From a checkpoint of a small image denoising model.
Model: 6.44M parameters, widths [64, 128, 256, 256].
Training: 22800 steps, batches of 256.
Data: trained on photos of plants, animals and fungi (iNaturalist), 149.9 epochs.
Rows from block 5 of a small image denoising model, named by matrix and row number. Each number is 128 + 32 x the weight over its row's rms, rounded and kept within 0 to 255. All counts start at 0. Numbers have three digits each.
After each channel's rows are labels from the 100 images, of 14848, where the channel reaches its highest value: "strongest on" is what is common among them. Only what is clearly more common there than usual is listed. The data: photos of plants, animals and fungi (iNaturalist).
# conv: 3x3 conv (model.enc.2.1.conv.weight, 256x256x3x3, each kernel summed), inputs 128-191

conv.190:129108125141117081147147085141143114092131167126133125177149090080138159116122069147112112112076173125097146097096115125148132141144138099123119173049201062130127030095146146141132154139151095
strongest on: phylum Arthropoda; class Insecta

conv.170:080137092130109140096187143186116181096073121147134071124158052105142146069111136115107149082093133177122157153115108105170088049148091112145088211076150125095163115111144052111055112130140116
strongest on: phylum Chordata; class Aves

conv.193:144133176146122146122118088099098167100139108129141093139132156114126111088115112139139114139106191146111126133153125000151121075128150152046136139149119125128108132098134069101122145209107152
strongest on: class Insecta; phylum Arthropoda

conv.16:049075124125115150135132138137152153155144164081140151100115103153092136135138202126147093071136135091147129094106135123142143109116078128076081066090107115108169165156170151134111168029129159
strongest on: phylum Chordata; class Aves; order Passeriformes

conv.211:181152100092102113153141174154089127152131185133170197112081084103203155097114087086115154124101068100135109139122137117148085145097142144129096118122137194163158160058129127119147076083078106
strongest on: order Passeriformes

conv.15:077107109147163129068102148175128094142093127116131126130130128066125120148155039136081106082128100114151103109112165131137169064113164140188077109077107125123126143143136150103141077103092147
strongest on: class Aves

conv.53:099125149149129137095158178085106121134121121144084046165139163121128150101202136143158123117123135126095181117074094087044114137180169173147144144155154117116096117101114093126041146135170124
strongest on: class Aves

conv.24:116156121136194195131138123129137112185140140179121137118200125122165128125136119215125128141146146113120172179127134149125133134174136132105146124104114140120134127217135140178113127129133131
strongest on: phylum Arthropoda; class Insecta

conv.154:107154111141154150137124101110106129171153118106141105124129183106170135102144112118093125147073100131162100186074129142128130104103118162123172086106066118111167104208117130086113112136116113
strongest on: phylum Arthropoda; class Insecta; order Lepidoptera

conv.125:136111070138146133162117136120142102131097154137052099163094119137122104080114156139096116173158115122148144121118118145079216115124099191122131133062233105132136140117124120088111060109112099
strongest on: class Aves

conv.200:139110132138129170164100068039149129108112146133134067086141127189106160090156176123114138132164145126168128135173117114134101110109074136105132103115144105115158097116097116149085110127090081
strongest on: class Insecta; phylum Arthropoda

conv.181:098112109109140129213095141078131123089108167092149162099138000203120000140085136118149125132132157114136134119167113124146138120129146108145080136072144133045124070149129149118122118092122040
strongest on: phylum Chordata; class Aves; order Passeriformes

conv.188:105081081145097096095147056110101111138062169120111163083123141155132108146150119141071097122187091144119141160130103096135154152153151115139105109160149088068137139135137102132073087121078151
strongest on: phylum Arthropoda; class Insecta; order Lepidoptera

conv.17:089146171153255177193143140118157107101118207144143145168115140094168088135127089161132129138118115144131120162156152195111157155159159105119182127119099158123151118175114168138169105127115141
strongest on: phylum Arthropoda; class Insecta

conv.178:135146146087158129215102101168127121184107120138126095132132097149122137164126171142150125133144145135109125103140138149085147126128112138106127066021057157109096187128131116110102165102122104
strongest on: phylum Chordata; class Aves; order Passeriformes

conv.23:169139109110120086124145160122166113172142087076130142147056112148127156156152069114166162125172084150118113137109159122210150135077119110113150082155097166156152219122130094161151191067137135
strongest on: phylum Arthropoda; class Insecta

conv.222:120127090134162106130121127127185129146093136153146109175157066122128170157124202136145127127144132072103118151134130133123142138078132128135109112097135028157144000113168113126065137155133023
strongest on: order Lepidoptera

conv.81:084138127090148156112129112141129108119123094120144135149094162142117100105091140140108138010088141105125102124127100060195113145117097100154110042090099099145101152180143101068137152048122123
strongest on: class Insecta; phylum Arthropoda; order Coleoptera; family: Coccinellidae

conv.19:102150103120133163095165088118156121139139115094160167177102142092087162061184107155132090147105088115124072138078078122142110130163144086084098108094121066114115124136136139149138091060186122
strongest on: class Aves; order Passeriformes

conv.35:120119103160108118157142142135096107128103130137047253133110129096149106142135117150109143096065133129184156112110143122156181055119134132160163145079086109101141143122172176101133000105127113
strongest on: class Aves; order Passeriformes

conv.5:132140116160136105141113151179094162108092163116123135148133084185155153089122080106134150128109166110054129150072170133104091095123116159120116121127130072210132066073147176110091144150220061
strongest on: order Lepidoptera

conv.64:189129139111111115121127095107066149112146113134153079106149059097104134095112094117079206121135139105141149111123134162157090114177113123143162119061151127156190126106110125102072132111066102
strongest on: phylum Arthropoda; class Insecta

conv.105:139125123138080103091142112139081117138153120119076142124172102051124104126150094131080082139092120103102160122161155189140112120131161145126102163067121103130181114121099102141100109192110127
strongest on: phylum Arthropoda; class Insecta; class Magnoliopsida; kingdom Plantae

conv.108:103190110158112157133150146093113128137163091124170167152125067132140103130130127122114131108147106162171129137092130093173106105107095093130128129040171151135095150101186163135116177080083118
strongest on: class Aves

conv.210:110109109128102099145131130026099132144139133102164136119124105104161104101094090108101150150108117118093166088089115056164120097146142127083111062121126136107138142157169149121073156150080127
strongest on: phylum Arthropoda; class Insecta; order Lepidoptera

conv.216:079113096121065102067146126140115106121148119133105155162126180151138064171140096092114096132075093135066092141170082135176152088171130082097129131107120144105119144138146155156122167132108115
strongest on: phylum Arthropoda; class Insecta

conv.165:111135148139139158081131134086136099115116109122046112126133175124135127089142099143146128078101115148159121087114141124099133108139060130105121131144092110135103122107064090118125165134239161
strongest on: class Aves

conv.171:127115148124113089066172179053166129095074147136119154041111087131121127121121097138120071117140124141143155132093136191166186149122122093108106149108158143127099129096161120087090140107133113
strongest on: phylum Arthropoda; class Insecta

conv.203:114163186161148176125168173146127133168158158162140118115172140097148150097138121187062083185123127152124180154150153206138120127087173122096200171109134136096135101188125146152146109120126127
strongest on: phylum Arthropoda; class Insecta

conv.226:131130145056134130120119116143131136150100113119077095184151132131154097152112119124135088121112079130127152105123099136133131139126139140130120119119172117060104136160132129135149165111125160
strongest on: class Aves; order Passeriformes

conv.195:123121138138137095096150108123124153141066120128148154151130160114120125139129103139148114115135194170140134118122145161075157071130104146125112135140137139118103110104072000119081140079114138
strongest on: class Aves

conv.71:103143073130114098091064164134117135101108114212121129157113129103118125129154094146131094135122140040119125101109134092106162129120111143141156150130187049214111160104148159108085072128119091
strongest on: class Aves; phylum Chordata; order Passeriformes

conv.40:123136135131149195120138117134133118170126130147121138124192117121138129126123118255126120139123137126134166157128128130117127126182130126120132128126122143132134121205132134165119131132130126
strongest on: phylum Arthropoda; class Insecta

conv.208:104082081143116081160141149179153124167120156139106058160124180161161148091151164118155150113127140103113114121161155086139139139137086099138104110100090162120136135152073128177095130135142138
strongest on: class Aves; order Passeriformes

conv.56:119143135134161199122147121130138108177126137155117139128192120119152127128128114255130114139128142126132177166124122144120133130191135119120133125115113146124143122221132135178113129131130134
strongest on: phylum Arthropoda; class Insecta; order Hymenoptera

conv.76:037141104143102145095108125146168120095136077100153132193110137128142123103126100117143106119120131119099119158101126124187158123140078152089043121113122162141168120125138112095142157137197125
strongest on: phylum Chordata; class Aves; order Accipitriformes; family: Accipitridae

conv.246:176103163130135168164144057113089118123099145130128131103135097078108180171100101110120129132199156118108126136139097107120143133148147096196122040078131143113116051108136120129094103124119090
strongest on: phylum Arthropoda; class Insecta; order Lepidoptera

conv.225:139130119051139121141116165100113135166121100099179014169121161129137094161122074132140130096118141178112107122134115142127164100119031134091096132120204138161132147127145162096101148139146058
strongest on: class Aves

conv.34:120143135131169198121149124133139107182129137158116139123194121114150132123123115255131119142134147120133183173125123145126130130183137121121138124113116146122133123217135136187110128135132132
strongest on: phylum Arthropoda; class Insecta

conv.240:138137095126131115112114117102128150131082116129159141098119240134120134115129203124133121130111163147177121118105133110142065000130106158101126115208069133138154136136103089132169142095134175
strongest on: class Aves; order Accipitriformes

conv.146:149134070113110113099134102119111126113094130085152138150130131130167130066157154161170185038094122171099100121096125127174050118110126068172152138095090128157116143152176077138059096153142177
strongest on: phylum Arthropoda; class Insecta

conv.21:124125110174126139129134146153135115177089106101000044146125128106142155135151132146122117096115136121134132098169139132098196146149179156168109104118139146075130124112121140139080119154180153
strongest on: class Aves

conv.85:134136117144121146135153100172080116146140121128133132095131096185167141144066074100075102155155104113124090111155128170116178117140171093106109068107184126139154105177115144101129075123096069
strongest on: class Aves; phylum Chordata; order Accipitriformes

conv.11:127143082127115167124119120060124118077097118159112126125155114082112100108135122128030175141155124158135181147117143058100146138135070139128143121113107139146145116148114000174105038105122172
strongest on: order Lepidoptera

conv.46:131141116117127122103157052171125109115157136118114118141142074066109170130160255121131184156133132144076141139145130122078111142109082145150146150087171129154122185115155147112055100120064177
strongest on: class Aves; phylum Chordata; order Anseriformes; family: Anatidae

conv.137:149163164111137099119108112126140122086107148123157048125157157116142121164127153136119130147133060133117138099142117133159044141111072122106133119149133152122142127083106078140109181154142118
strongest on: class Aves

conv.38:123135134133153192119139117136133118172126126152120137126197118123137131125126118241124116137123140126132164155127128131118128126181130125117132130125121143132133118206131133173117129132129124
strongest on: phylum Arthropoda; class Insecta

conv.253:119118111103132156132124162150155155147119123128166138099147168119135136095130140121130096129091121140158167140077117073151112145114102087132126092174128137082131133074131135108149161124148165
strongest on: phylum Arthropoda; class Insecta; order Coleoptera

conv.233:124078162120173150195124108148122133088137162078119118093094089088118175127089120116180092112177117102131135134095100086159115117121073117098074099059106132113166070145098157126145172128134046
strongest on: order Passeriformes

conv.248:187122123153154153145120111108102125111119166133186155114104133133129104074159128133142186098151148117139102166091097074187046137143102106155188138108111133169123154112134104106117000140068059
strongest on: class Aves; order Passeriformes

conv.133:146086147159120098125089160117106157127164108160165137144146108066122148127070143150143131166091088140160149147197164151140146168106126149093160117101126093131166128129152120129115165133114107
strongest on: class Insecta; phylum Arthropoda; order Coleoptera

conv.51:117121166115108090110070122125067128114167108111129167116129081128149085126165101139124128116106111158101073102162130075151120145117091103095202131088120138104169100129148097136111057119133111
strongest on: class Insecta; phylum Arthropoda

conv.43:099103090158156071131117067154156034071091112151114089125122211112094110132121141111186155154134098163092103154152126095159131123121123095106118131147159165167152101139113000130140131106108135
strongest on: class Aves

conv.63:085131137139127141152107051133114121109086134129135153113167126106129218099095084128091070133120124104106139171102122134093168120155165077129176101120195107155128107170189152139123130146091100
strongest on: phylum Arthropoda; class Insecta

conv.142:148121149130130091117147074116125147081158171146115121133145128156152110077154139119120133125180147125117131105114138094112111079155099080104128071123089179113115136154125054177084163075108142
strongest on: class Insecta; phylum Arthropoda; order Lepidoptera

conv.62:133132114120096161094115119139104144139056136120099153100144112134133145093147145136148083000097131135114147174109130040153141108104102124111152125131140154147136148135124143117090142073152113
strongest on: phylum Chordata; class Aves

conv.58:137085101107108119107162115154093109125151105083108136100108105129122111125130095101157176116098080141171122086017089074153132145130077114170081106079117142132149110153154091128160144136172120
strongest on: phylum Arthropoda; class Insecta; order Lepidoptera

conv.238:122139093138114125131119109108097147142094163139119000138135114103133139116128123125155108146144170161143138098118134118086119093136081131158098085166130153085126119115078001124052168103101122
strongest on: class Aves

conv.159:110149132141113104122105154135108141184097128143244086141140156136141140128131114133114095098107121145166141126161135119107134095142124132120119091143175146074114145150112138152147130102118155
strongest on: phylum Chordata; class Aves; order Passeriformes

conv.67:119190108093117120146162121127128090084114119118122215165116071137146138110111149134117115121087104118109096136135140101184149115140100074191113139055109162154120140130137176143115063094174134
strongest on: order Passeriformes

conv.212:135142117101125127126151112122120130140041157134133100117127150119095147149116120118111060083164153156121126141139125232139133092147140110142134104141114136134137106114098102146098128089100152
strongest on: phylum Arthropoda; class Insecta

conv.99:119140133137161201118144115135142112185132133156115138123200117119144130130124115251124115138127143123129176164131126145119131131182141123114135127115112146126133126218130133183114131131132129
strongest on: phylum Arthropoda; class Insecta; order Hymenoptera

conv.244:063150131119106143119128150105133154137155148069075150137110107138107177117113139103125146136081104143080129185107101170223126142114151174139124082105155127254162093118156123117129175213158080
strongest on: phylum Arthropoda; class Insecta; order Coleoptera; family: Coccinellidae

conv.22:142126069100113152132128142098134148119129148141139026106136133140141129118126140125111134112151085181128110133149170000124073164117113110180128100145169137131129110082140088135064146157132114
strongest on: class Insecta; phylum Arthropoda; order Lepidoptera

conv.49:137148141124122106097027078086129148176120092106113103141139139078121057179097122128115170158135092137156121121141145134176146062102106200103130107088081152128159142150142177124046126142108140
strongest on: class Insecta; phylum Arthropoda

conv.12:130160121099086159084090077150078164094165144112091089128111115074143074113159075155118200197152123139090091057108086140146111129119084148168187140080189138082128155102129082134110132078092109
strongest on: class Aves

conv.180:187105091127130050143102138166138155142128125108154109140079155141125101157094184107115139149185058135156107083120131148074121094114159114110137070139119078108106086121106168162152131112115127
strongest on: phylum Arthropoda; class Insecta

conv.44:062160110162096082126146107189088102106118137175126143069142135132118131112133127137127053073085113113139135151082156046103151119098150111167103129095180113098096116116119160085091080108176112
strongest on: order Charadriiformes

conv.145:121149094105148139119129118052110148108121133110127109081107049047140061165143195130073120141106112073073109094119148098125134076110090088152140065000104151106143151118146106128085150124148104
strongest on: order Anseriformes; family: Anatidae