Rows from block 8 of a small image denoising model, named by matrix and row number. Each number is 128 + 24 x the weight over its row's rms, rounded and kept within 0 to 255. All counts start at 0. Numbers have three digits each. After the name is the row's rms in percent of the matrix's.
After each channel's rows are labels from the 100 images, of 14848, where the channel reaches its highest value: "responds to" is what is common among them. Only what is clearly more common there than usual is listed. The data: photos of plants, animals and fungi (iNaturalist). In brackets: how many of the 100.
# conv: 3x3 conv (model.decb.0.0.conv.weight, 256x512x3x3, each kernel summed), inputs 320-383

conv.149 107:170119086138129050091157155079124140103107121130154183112115093131101104139093131099142127122144112143173122098193178129116139071141122155163101075121121118097125122173061125105148134067124135
responds to: order Charadriiformes (31)

conv.108 088:117165143146062125114094133105071124078138136118149119110150099180083065125149134126114155144111070101107138154158158062115157135149110098161096165128096134060131092143162095101139128125154119
responds to: phylum Arthropoda (69); class Insecta (65); order Lepidoptera (37)

conv.3 096:084095126061129140096071163121100092066117136155070164127134132049112113133119103148133091087114104115128120088160095110128107110120072121108114118114109146102122103107085084041120122108158125
responds to: order Charadriiformes (27)

conv.8 136:143180115119119203097092149138141131156112135113106128149134129161142132111118132114126115085127120112168130110132107126114126114108161123137110126000121122130163138132144089179111136142143083
responds to: class Aves (90); order Accipitriformes (33); family: Accipitridae (29)

conv.46 084:113167095128058147065040152122094148114149071111167078146148139086137117090173126130096105169112127106170132130154118119089127156126161174141122135129111133133123157140141131071101147102112143
responds to: order Charadriiformes (29)

conv.55 113:106091155120111159119141131139131141128141113115118145134124109137148140134100138136107113141123114106113124106133135147149141138124138131123138122118115097123117162150110044139118119162123136
responds to: class Aves (83)

conv.217 092:138145108058159152139130189077126137107001160123110065122109114134118159095128132171129161074154141109136137108155061134180134111081076132091121146111070111154085101119119130107144134119115132
responds to: order Charadriiformes (26)

conv.231 103:124126136095169094137115148111134169100118132066142101094080137153129124157105163144112145108141165103160142095129157151132149117103086116143106175130182069132087146151163153138112116114086135
responds to: phylum Arthropoda (74); class Insecta (71); order Lepidoptera (35)

conv.241 083:072115000148132083122196093142125135140117125113085159155128130031129108168148143144124121147157127071114129146143118099130106144166112144085193186105096177084153154145177130134116107109121146
responds to: order Lepidoptera (31)

conv.202 107:080128113088151123112081103120106116123190172081127162101106117127086143049161156103078178112144139136126131111125098100136104124150154051082107140126151138096130089142105120180116100037099151
responds to: order Lepidoptera (36)

conv.81 091:174104142167115145093077145113152124135112121143089156125112116155094129069105132140111145153157132131128127113126138150136130121157082104092116078174134155092118145161093105022121142110097104
responds to: class Aves (95); phylum Chordata (95); order Passeriformes (53)

conv.157 110:176129134125138110124105117120107132174106117155134135133124124120121106039170131118120140081133103147103120128108168128171070118134123144132127170115128151098103115103107182116063074139157000
responds to: class Aves (84)

conv.32 092:124137158138149190115105127134113107170097076147029089149151143110144120141132111127115098130131151106132139079111145097108120116208098128112081129147141145126137146158130130110097066148163114
responds to: class Aves (85)

conv.54 127:167141142072137122128133146143124131142115128122116138139121157144170140126132118139136071129112137123144125106126152153092132118142078141139134110202153138121133145092148134189098114151159132
responds to: class Aves (91); order Accipitriformes (33); family: Accipitridae (28)

conv.236 109:095088145120138123109180082114153127147164135156091131164113119125190116135155113138096130045064097111209121111137193136144094115103149106102065129118139093131165131093114152121163055100158097
responds to: order Lepidoptera (34)

conv.121 083:093170156141115105149106143154136123125088157124095126102143134109121157123074145151092153131127139133164122089132137129106167106073128106159121111106142099111150066149120127170125113116177129
responds to: class Aves (83)

conv.66 094:110144130121084111131122109126103175126127100118132110136085087118155060090185069116079140157075086132085130107107139155155110128166110049106186154132126142065138116136111130183099120108120105
responds to: class Aves (90)

conv.227 085:102104155123155124115164171166129149089101130151081113134128144090089112139112124117109176097140142152149100117186091144128130164155146080104140129189188167167189146142120133167131165131100102
responds to: order Charadriiformes (34)