From a checkpoint of a small image denoising model: arch unet.
Rows from block 5 of a small image denoising model, named by matrix and row number. Each number is 128 + 24 x the weight over its row's rms, rounded and kept within 0 to 255. All counts start at 0.
After each channel's rows are labels from the 100 images, of 14848, where the channel reaches its highest value: "patch colour" is the nearest of a few named colours to the mean colour under the peak. Only what is clearly more common there than usual is listed. The data: photos of plants, animals and fungi (iNaturalist). In brackets: how many of the 100.
# conv: 3x3 conv (model.enc.2.1.conv.weight, 256x256x3x3, each kernel summed), inputs 0-63

conv.113 [116 150 133 127 131 113 126 161 147 121 138 145 156  81 135 115 120 135 121 145 128 136 120 132 113 132 162 138 113 114 126 118 112 146 134 111 133 130 117 130 143   0 131  80 129 142 124 130  94 126 119 138 105 124 198 155 164  85 127 116 107 147 107 169]
patch colour: cyan (58); white (26)

conv.187 [148 139 126 165 139  96 117 129 135 126 102 116 108  63 132  73 134 110 123 142  83 125 134 145 102 112 125 149 101 139 146 119 106 100 117  95 141 132 127 135 154 107 155  76 115 127  58 172  80 130 139 142 143 151 122 121 103 105 128 173  91 111 124 158]
patch colour: cyan (39)

conv.55 [138 169 139 154 151 103 125 142  96 130  89 168 159 134 122 116 108  97 132 170  92 145 115 129 126 110 116  98  94 121 141  50 139 149 122 166 161 136  88 144 135 122 163 124 118 103 103 108  87 107 146 175 152 130 124 120 119 123 115 134  94 155  96 165]
patch colour: cyan (36)

conv.199 [ 99 150 118 128 137 107 129 150 156 132 160 141 130 141 132 116 125 106 121 171 130 118 124 104 134 120 123 155 109 172  93 198  88 151 144 135 125 121 130 148 138 117 133 108 129 130 150 132 215 117 158 140 162  91 118 111 123 111 114 158 147  91 115 145]
patch colour: white (35); pink (29)

conv.227 [124 173 126 128 138 130 117 115 116 135 129 108 100 112 128 112 122 162 146 129 153  88 160 139 127 120 109 120 152 105 121 122 169  84  88 164 131 124 104 123 119 161 128 142  99 118 135 113 102 131 135  61 151 131  99  95 100 145 146 119 125 114 155 107]
patch colour: white (56)

conv.114 [124 167 172 165 119 117 116 152 144 129 130 117 122 157 128 149 123 177 148 130 117 140  61 110 132 118 146 124 118 116 136 132 160 113 149 130 140 111 127  84 132 130 116 111 163 137  92 172 142 132 138 109 137 167 113 145 119 114 103 137 104 116 121 125]
patch colour: green (35); cyan (33)

conv.139 [138 181 167 127 148  89 134  81 116 147 115  94 115  96 141 127 126 121 124  98 121 131 102 159 131 117 125 132 110 110 188 105 169 113 158  83 190 142 172 166 114 104 121 157 115 129  92 160 111 141 117 110 142 137 132  82 140 139 106 119 160 120 150 169]
patch colour: pink (37); purple (30)

conv.33 [106  46  63 139 119 110  62 136 101 138 139 128 149 132 124 138 126 147 136 123 131 117 132 142 118  97 119 118 151 146 118 139 138 142 145 115  75 140 134 120 112 129 132 116 116 120 154  95 104 143 138  97  78  94 114 149 114  99 141 136 135 152 114 141]
patch colour: black (27)

conv.119 [127 122 145  92  81 146 169 118 121 141 105 106 127 110 118 124 123 155 149  95 114 110 104 109 118 168 141 170 122 113 120 110 113 118 158 140 167  35 135 137 141 148 126  94 139 121 132 157 141 148 120 148 102 134 147 121 127 120 100 167 119 128 120 143]
patch colour: white (46)

conv.122 [123 139 144 119 177  80 141 109  97 123 156 169 128 108 141 103 118 120 133 112 120 116 115 135  91 103 148 160  62  94 153  25 137 141 156 105 149 124 149 121 142  87 100  95 123 155 117 135 111 146 130 143 125 115 163 155 116  52 129 141 106 138 138 161]
patch colour: white (60)

conv.153 [145  96 121  89  95 128 149 156 101 125 110  79 122 105 138 146 129  82  74 178 124 134  90 121 138 145 100 128 161 121  75 134 147 159 113 139 212 146 139 145 138 159 151 142 131 133 147 115 127 135 108 150 115 110 137 137 135 120 126 116 119 142 128 145]
patch colour: pink (44)

conv.252 [116 130 131 132 131 105 141 145 128 129 118 146  82 168 122 129 112 139 136 156 133 142 124 133 104 115 111 155 105 111 129 105 110 111 132  99 129 148 123 165 136  89 141 129 136 135 105 148  87 138 115 122 137 123 152 113 119  97 128 107 104 117 101 161]
patch colour: cyan (54); white (39)

conv.13 [122  89 122 152 152 131 177 113 126 150 126 127 124 113 139  97 116 124 149 158 133 140  71 125 154  38 111 157 150 119 104 129 139 119 136 135 112 176 125  53 111 124 120 132 130  86 140  97 108 149 144 151 104 112 129 136 108 130 138 118 127 133 122 129]
patch colour: green (30)

conv.59 [118  83 143 141  98  54 186 118 111 107 156 162 115 145 103 134  96 121 149 114 118 103 104 118  84 114 132 120 104 143 156 111 175 149 120 188 141 133 108 112 121 114 112 108 140 132 122 115 157  83 142 146 121 108 158 183 150  49 117 139  96 122 134 109]
patch colour: black (43)

conv.168 [ 88 114 132 180  69 137 139 118 126 144 132 119 150 158 127 141 129 136 121 142 120 117 129 139 130 117 108 115  98 138 127 124 146 131 166 143 127 119 134 138 122  62 131 109 130 107 138 121 115 135 109 118 123 119 120 130 138 124 125 112 116 151 140 127]
patch colour: black (25)

conv.69 [114 123 129 126 118 137 134 162 114 163 150  85 148 113 124 101 163 154 151 140  76  62 134 122 158 102 142 144 113 147 122 116 102 130 117 121  96 123 118 154 139 107 137 122 136 137 139 138  39 129 156 108 134 116 114 133 141 147 112 102 130 151 128 148]
patch colour: white (80)

conv.242 [121  58 124   0 137 130 144 139 143 123 132 121 123 122 130 110 129 163 173 122 134 110 109 120 118 121 119 124 136 134 115 131 120 142  94 129 136 109 122 152 140 144 148 126 136 123 139 125 135 121 138 116 128 116 127 131 120 114 126 132 115 141 123 124]
patch colour: white (93)

conv.85 [134 131 154 133 101 155 106 112 129 112 107 102 151  85 104 131 156 144 126 154 162 186 130 137 158 115  96 106 167 155 126 145  97  87 121 173 114 127 176 132 152 136 105 132 134 164 128 121 121 152 124 142 104 106 117  80 135 169 139 137 171 106 148 113]
patch colour: black (34)

conv.41 [113  33 120  47 127 128 118 137 145 132 127 110 126 140 131 124 132 132 173 149 134 144 137 158 131  98 138 121 140 122 120 128 121 145 143 113 105  16 136  65 127 122 119 132 135 120 144 116 127 130 119 123 128 115 136 123 105 129 143 130 125 142 118 141]
patch colour: white (92)

conv.216 [115 173 115  63 131 164  92 125 101 114 177 147 163 118 133  83 147  95 147 131 139 138  82 121  73 121 148 112 142  99 160 153 110 111 144 115 149 215 131 162 118 131 189 125 142 112 162 133 118 100 151 115 151  91 113 136 114 123 170 127  69 131 125 114]
patch colour: pink (39)

conv.48 [135 188 150 172 187 137 139 107 127 145 137 124 134 149 167 129 147 138 147 132 130  88 170 121 113 165 109 119 141  69 167 129  98 125  98 182 114 107 123 117 149 133 135 116 134 130 137 130 165  96 137 125 124 116 108 123 118 116 160 138 100 130 104 130]
patch colour: cyan (33)

conv.166 [130 106 104 141 112 150 124  87 134 116 123 113 129 146 166 123 148 119 134 160 140 104 107 141 120 131 119  90 116 142  99 133 129 136 142 174 148  66 166 104 109 119 122 122 122 123 131 107 101 128 102 126  99 121 137 103 110 131 145 100 101 130  59 143]
patch colour: green (32)

conv.224 [125 120 118 108 134 116 164 131 142 101 128 123 136 119 134 151 127 151 102 126 177 149 175 142 125 155 123 120 121 133 102 141 113 121 136 129 112 157 140 150 134 135 113 133 114 134 129 152 130 136 135 108 142 174 123 137 132 151 138 144 161 125 115 121]
patch colour: white (86)

conv.146 [121 135  94 146 175 123 105 149 128 127  96 117 129 135 113 139 158 128 114 106  97 171  91 146 104 108 145 133 139 103 123 130 124 153 177 173 118  85 122 139 159 150  92 154 146  85 129 107 125 112 119  97 107 156 112 117 119  60 140 106  93 137 147 123]
patch colour: pink (39)

conv.156 [ 86 143 124 133   0 139 184 131 139 123 131 126 154 145 125 119 127  77 124 110 127 138 115 130 132 118 103 127 114 128 118 118 145 179 119 132 136 138 126 112 133  86 138 101 139 128 136  95 123 114 122 114 108 136 129 147 110 149 133 122 115 135 146 128]
patch colour: black (27)

conv.3 [146 122 117 106 110 121 136 161 131 118 173 166  77 100 146 109 133 104 110 132 132 114 141 137  77 144 136 128 115 103 114 143 122 119 116 116 124 121 128 123 120   0 126 129 114 123 158 134 118 101 118 139 136 158 118  81 128 134 161  96 145 130 171 153]
patch colour: grey (75)

conv.162 [102 132 134 129 129 115 131 132 105 119 106 141 102 110 131  94 136  93 165 112 131  96 133 155 159 116 172 102 109 107 135 110 108 124 125 116 127 169 126 132 128  97 121 114 129 118 105 160  93  90 136  96 149 121 131 121 120 113 108  51 110 144 132 176]
patch colour: cyan (73)

conv.86 [101 141 150 130 132 135 100 128  82 126  64 116 112 100 130 110 105  82 120 153 124  90 134 152 176 133 136 119 180 115  81 135  97 118 118 129 183 138 190 167 114 162 159 123 131 114 128 107 115 144 120 124 134 104  84 134 125 104 125 128 117 105 124 190]
patch colour: cyan (41)

conv.46 [ 86 133 111  99 127 147 118 120 134 166 138 150 140 107 146 127 107 137 133 145 109  98 152 128 108 148 137  94  95 108 159 131 112 113 122 120 109 118  59 129 161 148 118 151 130  98 109 156 124 138 104 129 122 159 104 128  86 125 133 134 140 165 125 122]
patch colour: grey (82)

conv.191 [136 140 126 121 174 114 118 110 162 126 100  90 103 108 154 121 107 107 104 116 104 164 155 115  87 133 104 152 171 109 131 159  92 152 134 128 106  92 174 183 139 130 122 114 112 125 114 147 200 123 142 111 114 116 135 161  95 116 154 146 126 108 113 131]
patch colour: green (34)

conv.77 [124  70 166 131 170 189 126 150 136 119  81 151 125 134 124 111 122 102 140 119 132 122 132 117 159  97  90 139 183 110 152 164 155  77 135 126 169 125 159 102 126  77 159  99 140 114 127 111 129 131 130 132 155 103  69 130 131  74 139  98  84 111 137 124]
patch colour: orange (44)

conv.255 [169  78 132 152  88 158 121 129 114 138 133  96 121 134 128 140 158 120 166 130 136 127  91 122  97 135 115 116 118 119 132 124 130 117 116  95 110 142 151 124 123 146 132  99 150 130 144  89 123 131 133 130 125 102 162  92 139 122  99 111 137 147 134  80]
patch colour: cyan (58)

conv.27 [ 93 135 102  97  82 156 207 113 118 119 110 131 151 106 143 142 151 145 115 149 166 161 122 151 146 136 115  75 122 142 133 105 144 127 167 109 126 123 132 130 144  90 147 154 127 136 158 132 123 136  70  96 133 109 129 100 135 134 191 117 135 129 115 155]
patch colour: black (47)

conv.137 [ 96 119 111 160 138 144 118 100 166 135 104 145 116 154 127 156 130 102 177 116 139  97 157 137 168 109 149 126 149 107 136 144  90 148 138  98 122 159 122 116 134 126 132 145 123 118   9 149  93 108 122 116 106 118 131 117 149 151 100 132 164 142 104 150]
patch colour: cyan (40)

conv.98 [140 120 123 136 102 123 124 141 140 145 157 106 143 110 135 128 137 113 104 131 118 122 190  93 140 117 110 139 120 147 125 150 165 104 181 121  93 206 162  93 111 136 115 137 150 145 159  91 138 149 151 124 148 134 127 109 135 143 163 112 119 127 143 100]
patch colour: orange (29)

conv.236 [147 130 113 142 131 138 130 134 212 125 108 119 122 128 120 106 125 123 128 131 127 118 134 130 142 107 149 131 117 123 132 106 148 136 129 120 140 139 134 177 139 103 122 139 121 129 107 137 102 131 151 107  99 123 139 108 129 113 137 151  78 116 132 174]
patch colour: cyan (26)

conv.207 [106 165 142 101 101 122 108 142 121 122 127 162 134 134 119 114 138 113 143 122 140 155 122 149 131 127 143 114 139 147 124 139 205 137 136 131 130 107 120 144 147 124 111 141 124 117 126  90 142 128 139 144 111 118 133 113 123  97 128  99 124 102 127 145]
patch colour: brown (63)

conv.198 [129 116 118 159 175 116 156 114 135 122  82 120 135 111 126 122 103 163 175 136  91  80 122 131 140 131 145 118 156 109 126 157 119 118 144 108 136 167 141 149 139 109 122 141 114 132 121 162 143 124 137 109 149 111 118 151 118 101 158 144 114 110 137 113]
patch colour: cyan (41)

conv.240 [134 122 108 119 132 106 139 150 114 121 116 142 119 141 130 107 117 128 130 146 133 112 157 132 119 119 143 133  99 110 117 103 134 129 122 104 141 136 136 160 135 102 122  83 133 142  94 135 131 131 124 109 138 131 173 118 136  93 133 209  86 130 124 177]
patch colour: cyan (69); white (27)

conv.196 [133 118 112 105 137 125  89 115 129 116 128 110 143 118 135 149 135 122 109 174 141 137 171 145 115 121 108 115 142 132 167 175 114 123 120 121 107 174 120 119 129 135 161 147 116 113 134 101 126 120 117  86 144 150  90 137 120 160 137  93 169 143 114  87]
patch colour: white (87)

conv.6 [112 111 104 105 143 122 144 142 112 122 182 130 123 128 130 146 110 118 106 133 125 144 185 102 133 156 114 174 130 120 147 129  64 152 125 139 125  81 113 134 125 120 119 170 126 130 155 113 120 153 141 144 113 123  87 125 144 119 130 101 150 127 121 130]
patch colour: pink (31)

conv.106 [129 142 115 143 182 110 109 154 115 130 158 111 141 122 149 142 146 144 109  95 117 151 138  79 122 120  94 155 152 156 111 131 135 114 103 113 121 171 133 166  95 171 136 116 149 162  99 133 135 140 149 134 185  91 127 135 138 139  76 124 133 158 142 137]
patch colour: pink (51); purple (30)

conv.160 [109 132 123 151 124 136 148 113  82 143 113 141 141 111 130 100 148 157 166 129 167  82 105  92 123  47  99 129 123  83 116 124 121  92 111 151 112 176 127  70 129 155 176 146 109 129 110 129  90 106 155 109 119 154 123 152 104 160 145 111 122 116 117 125]
patch colour: pink (47)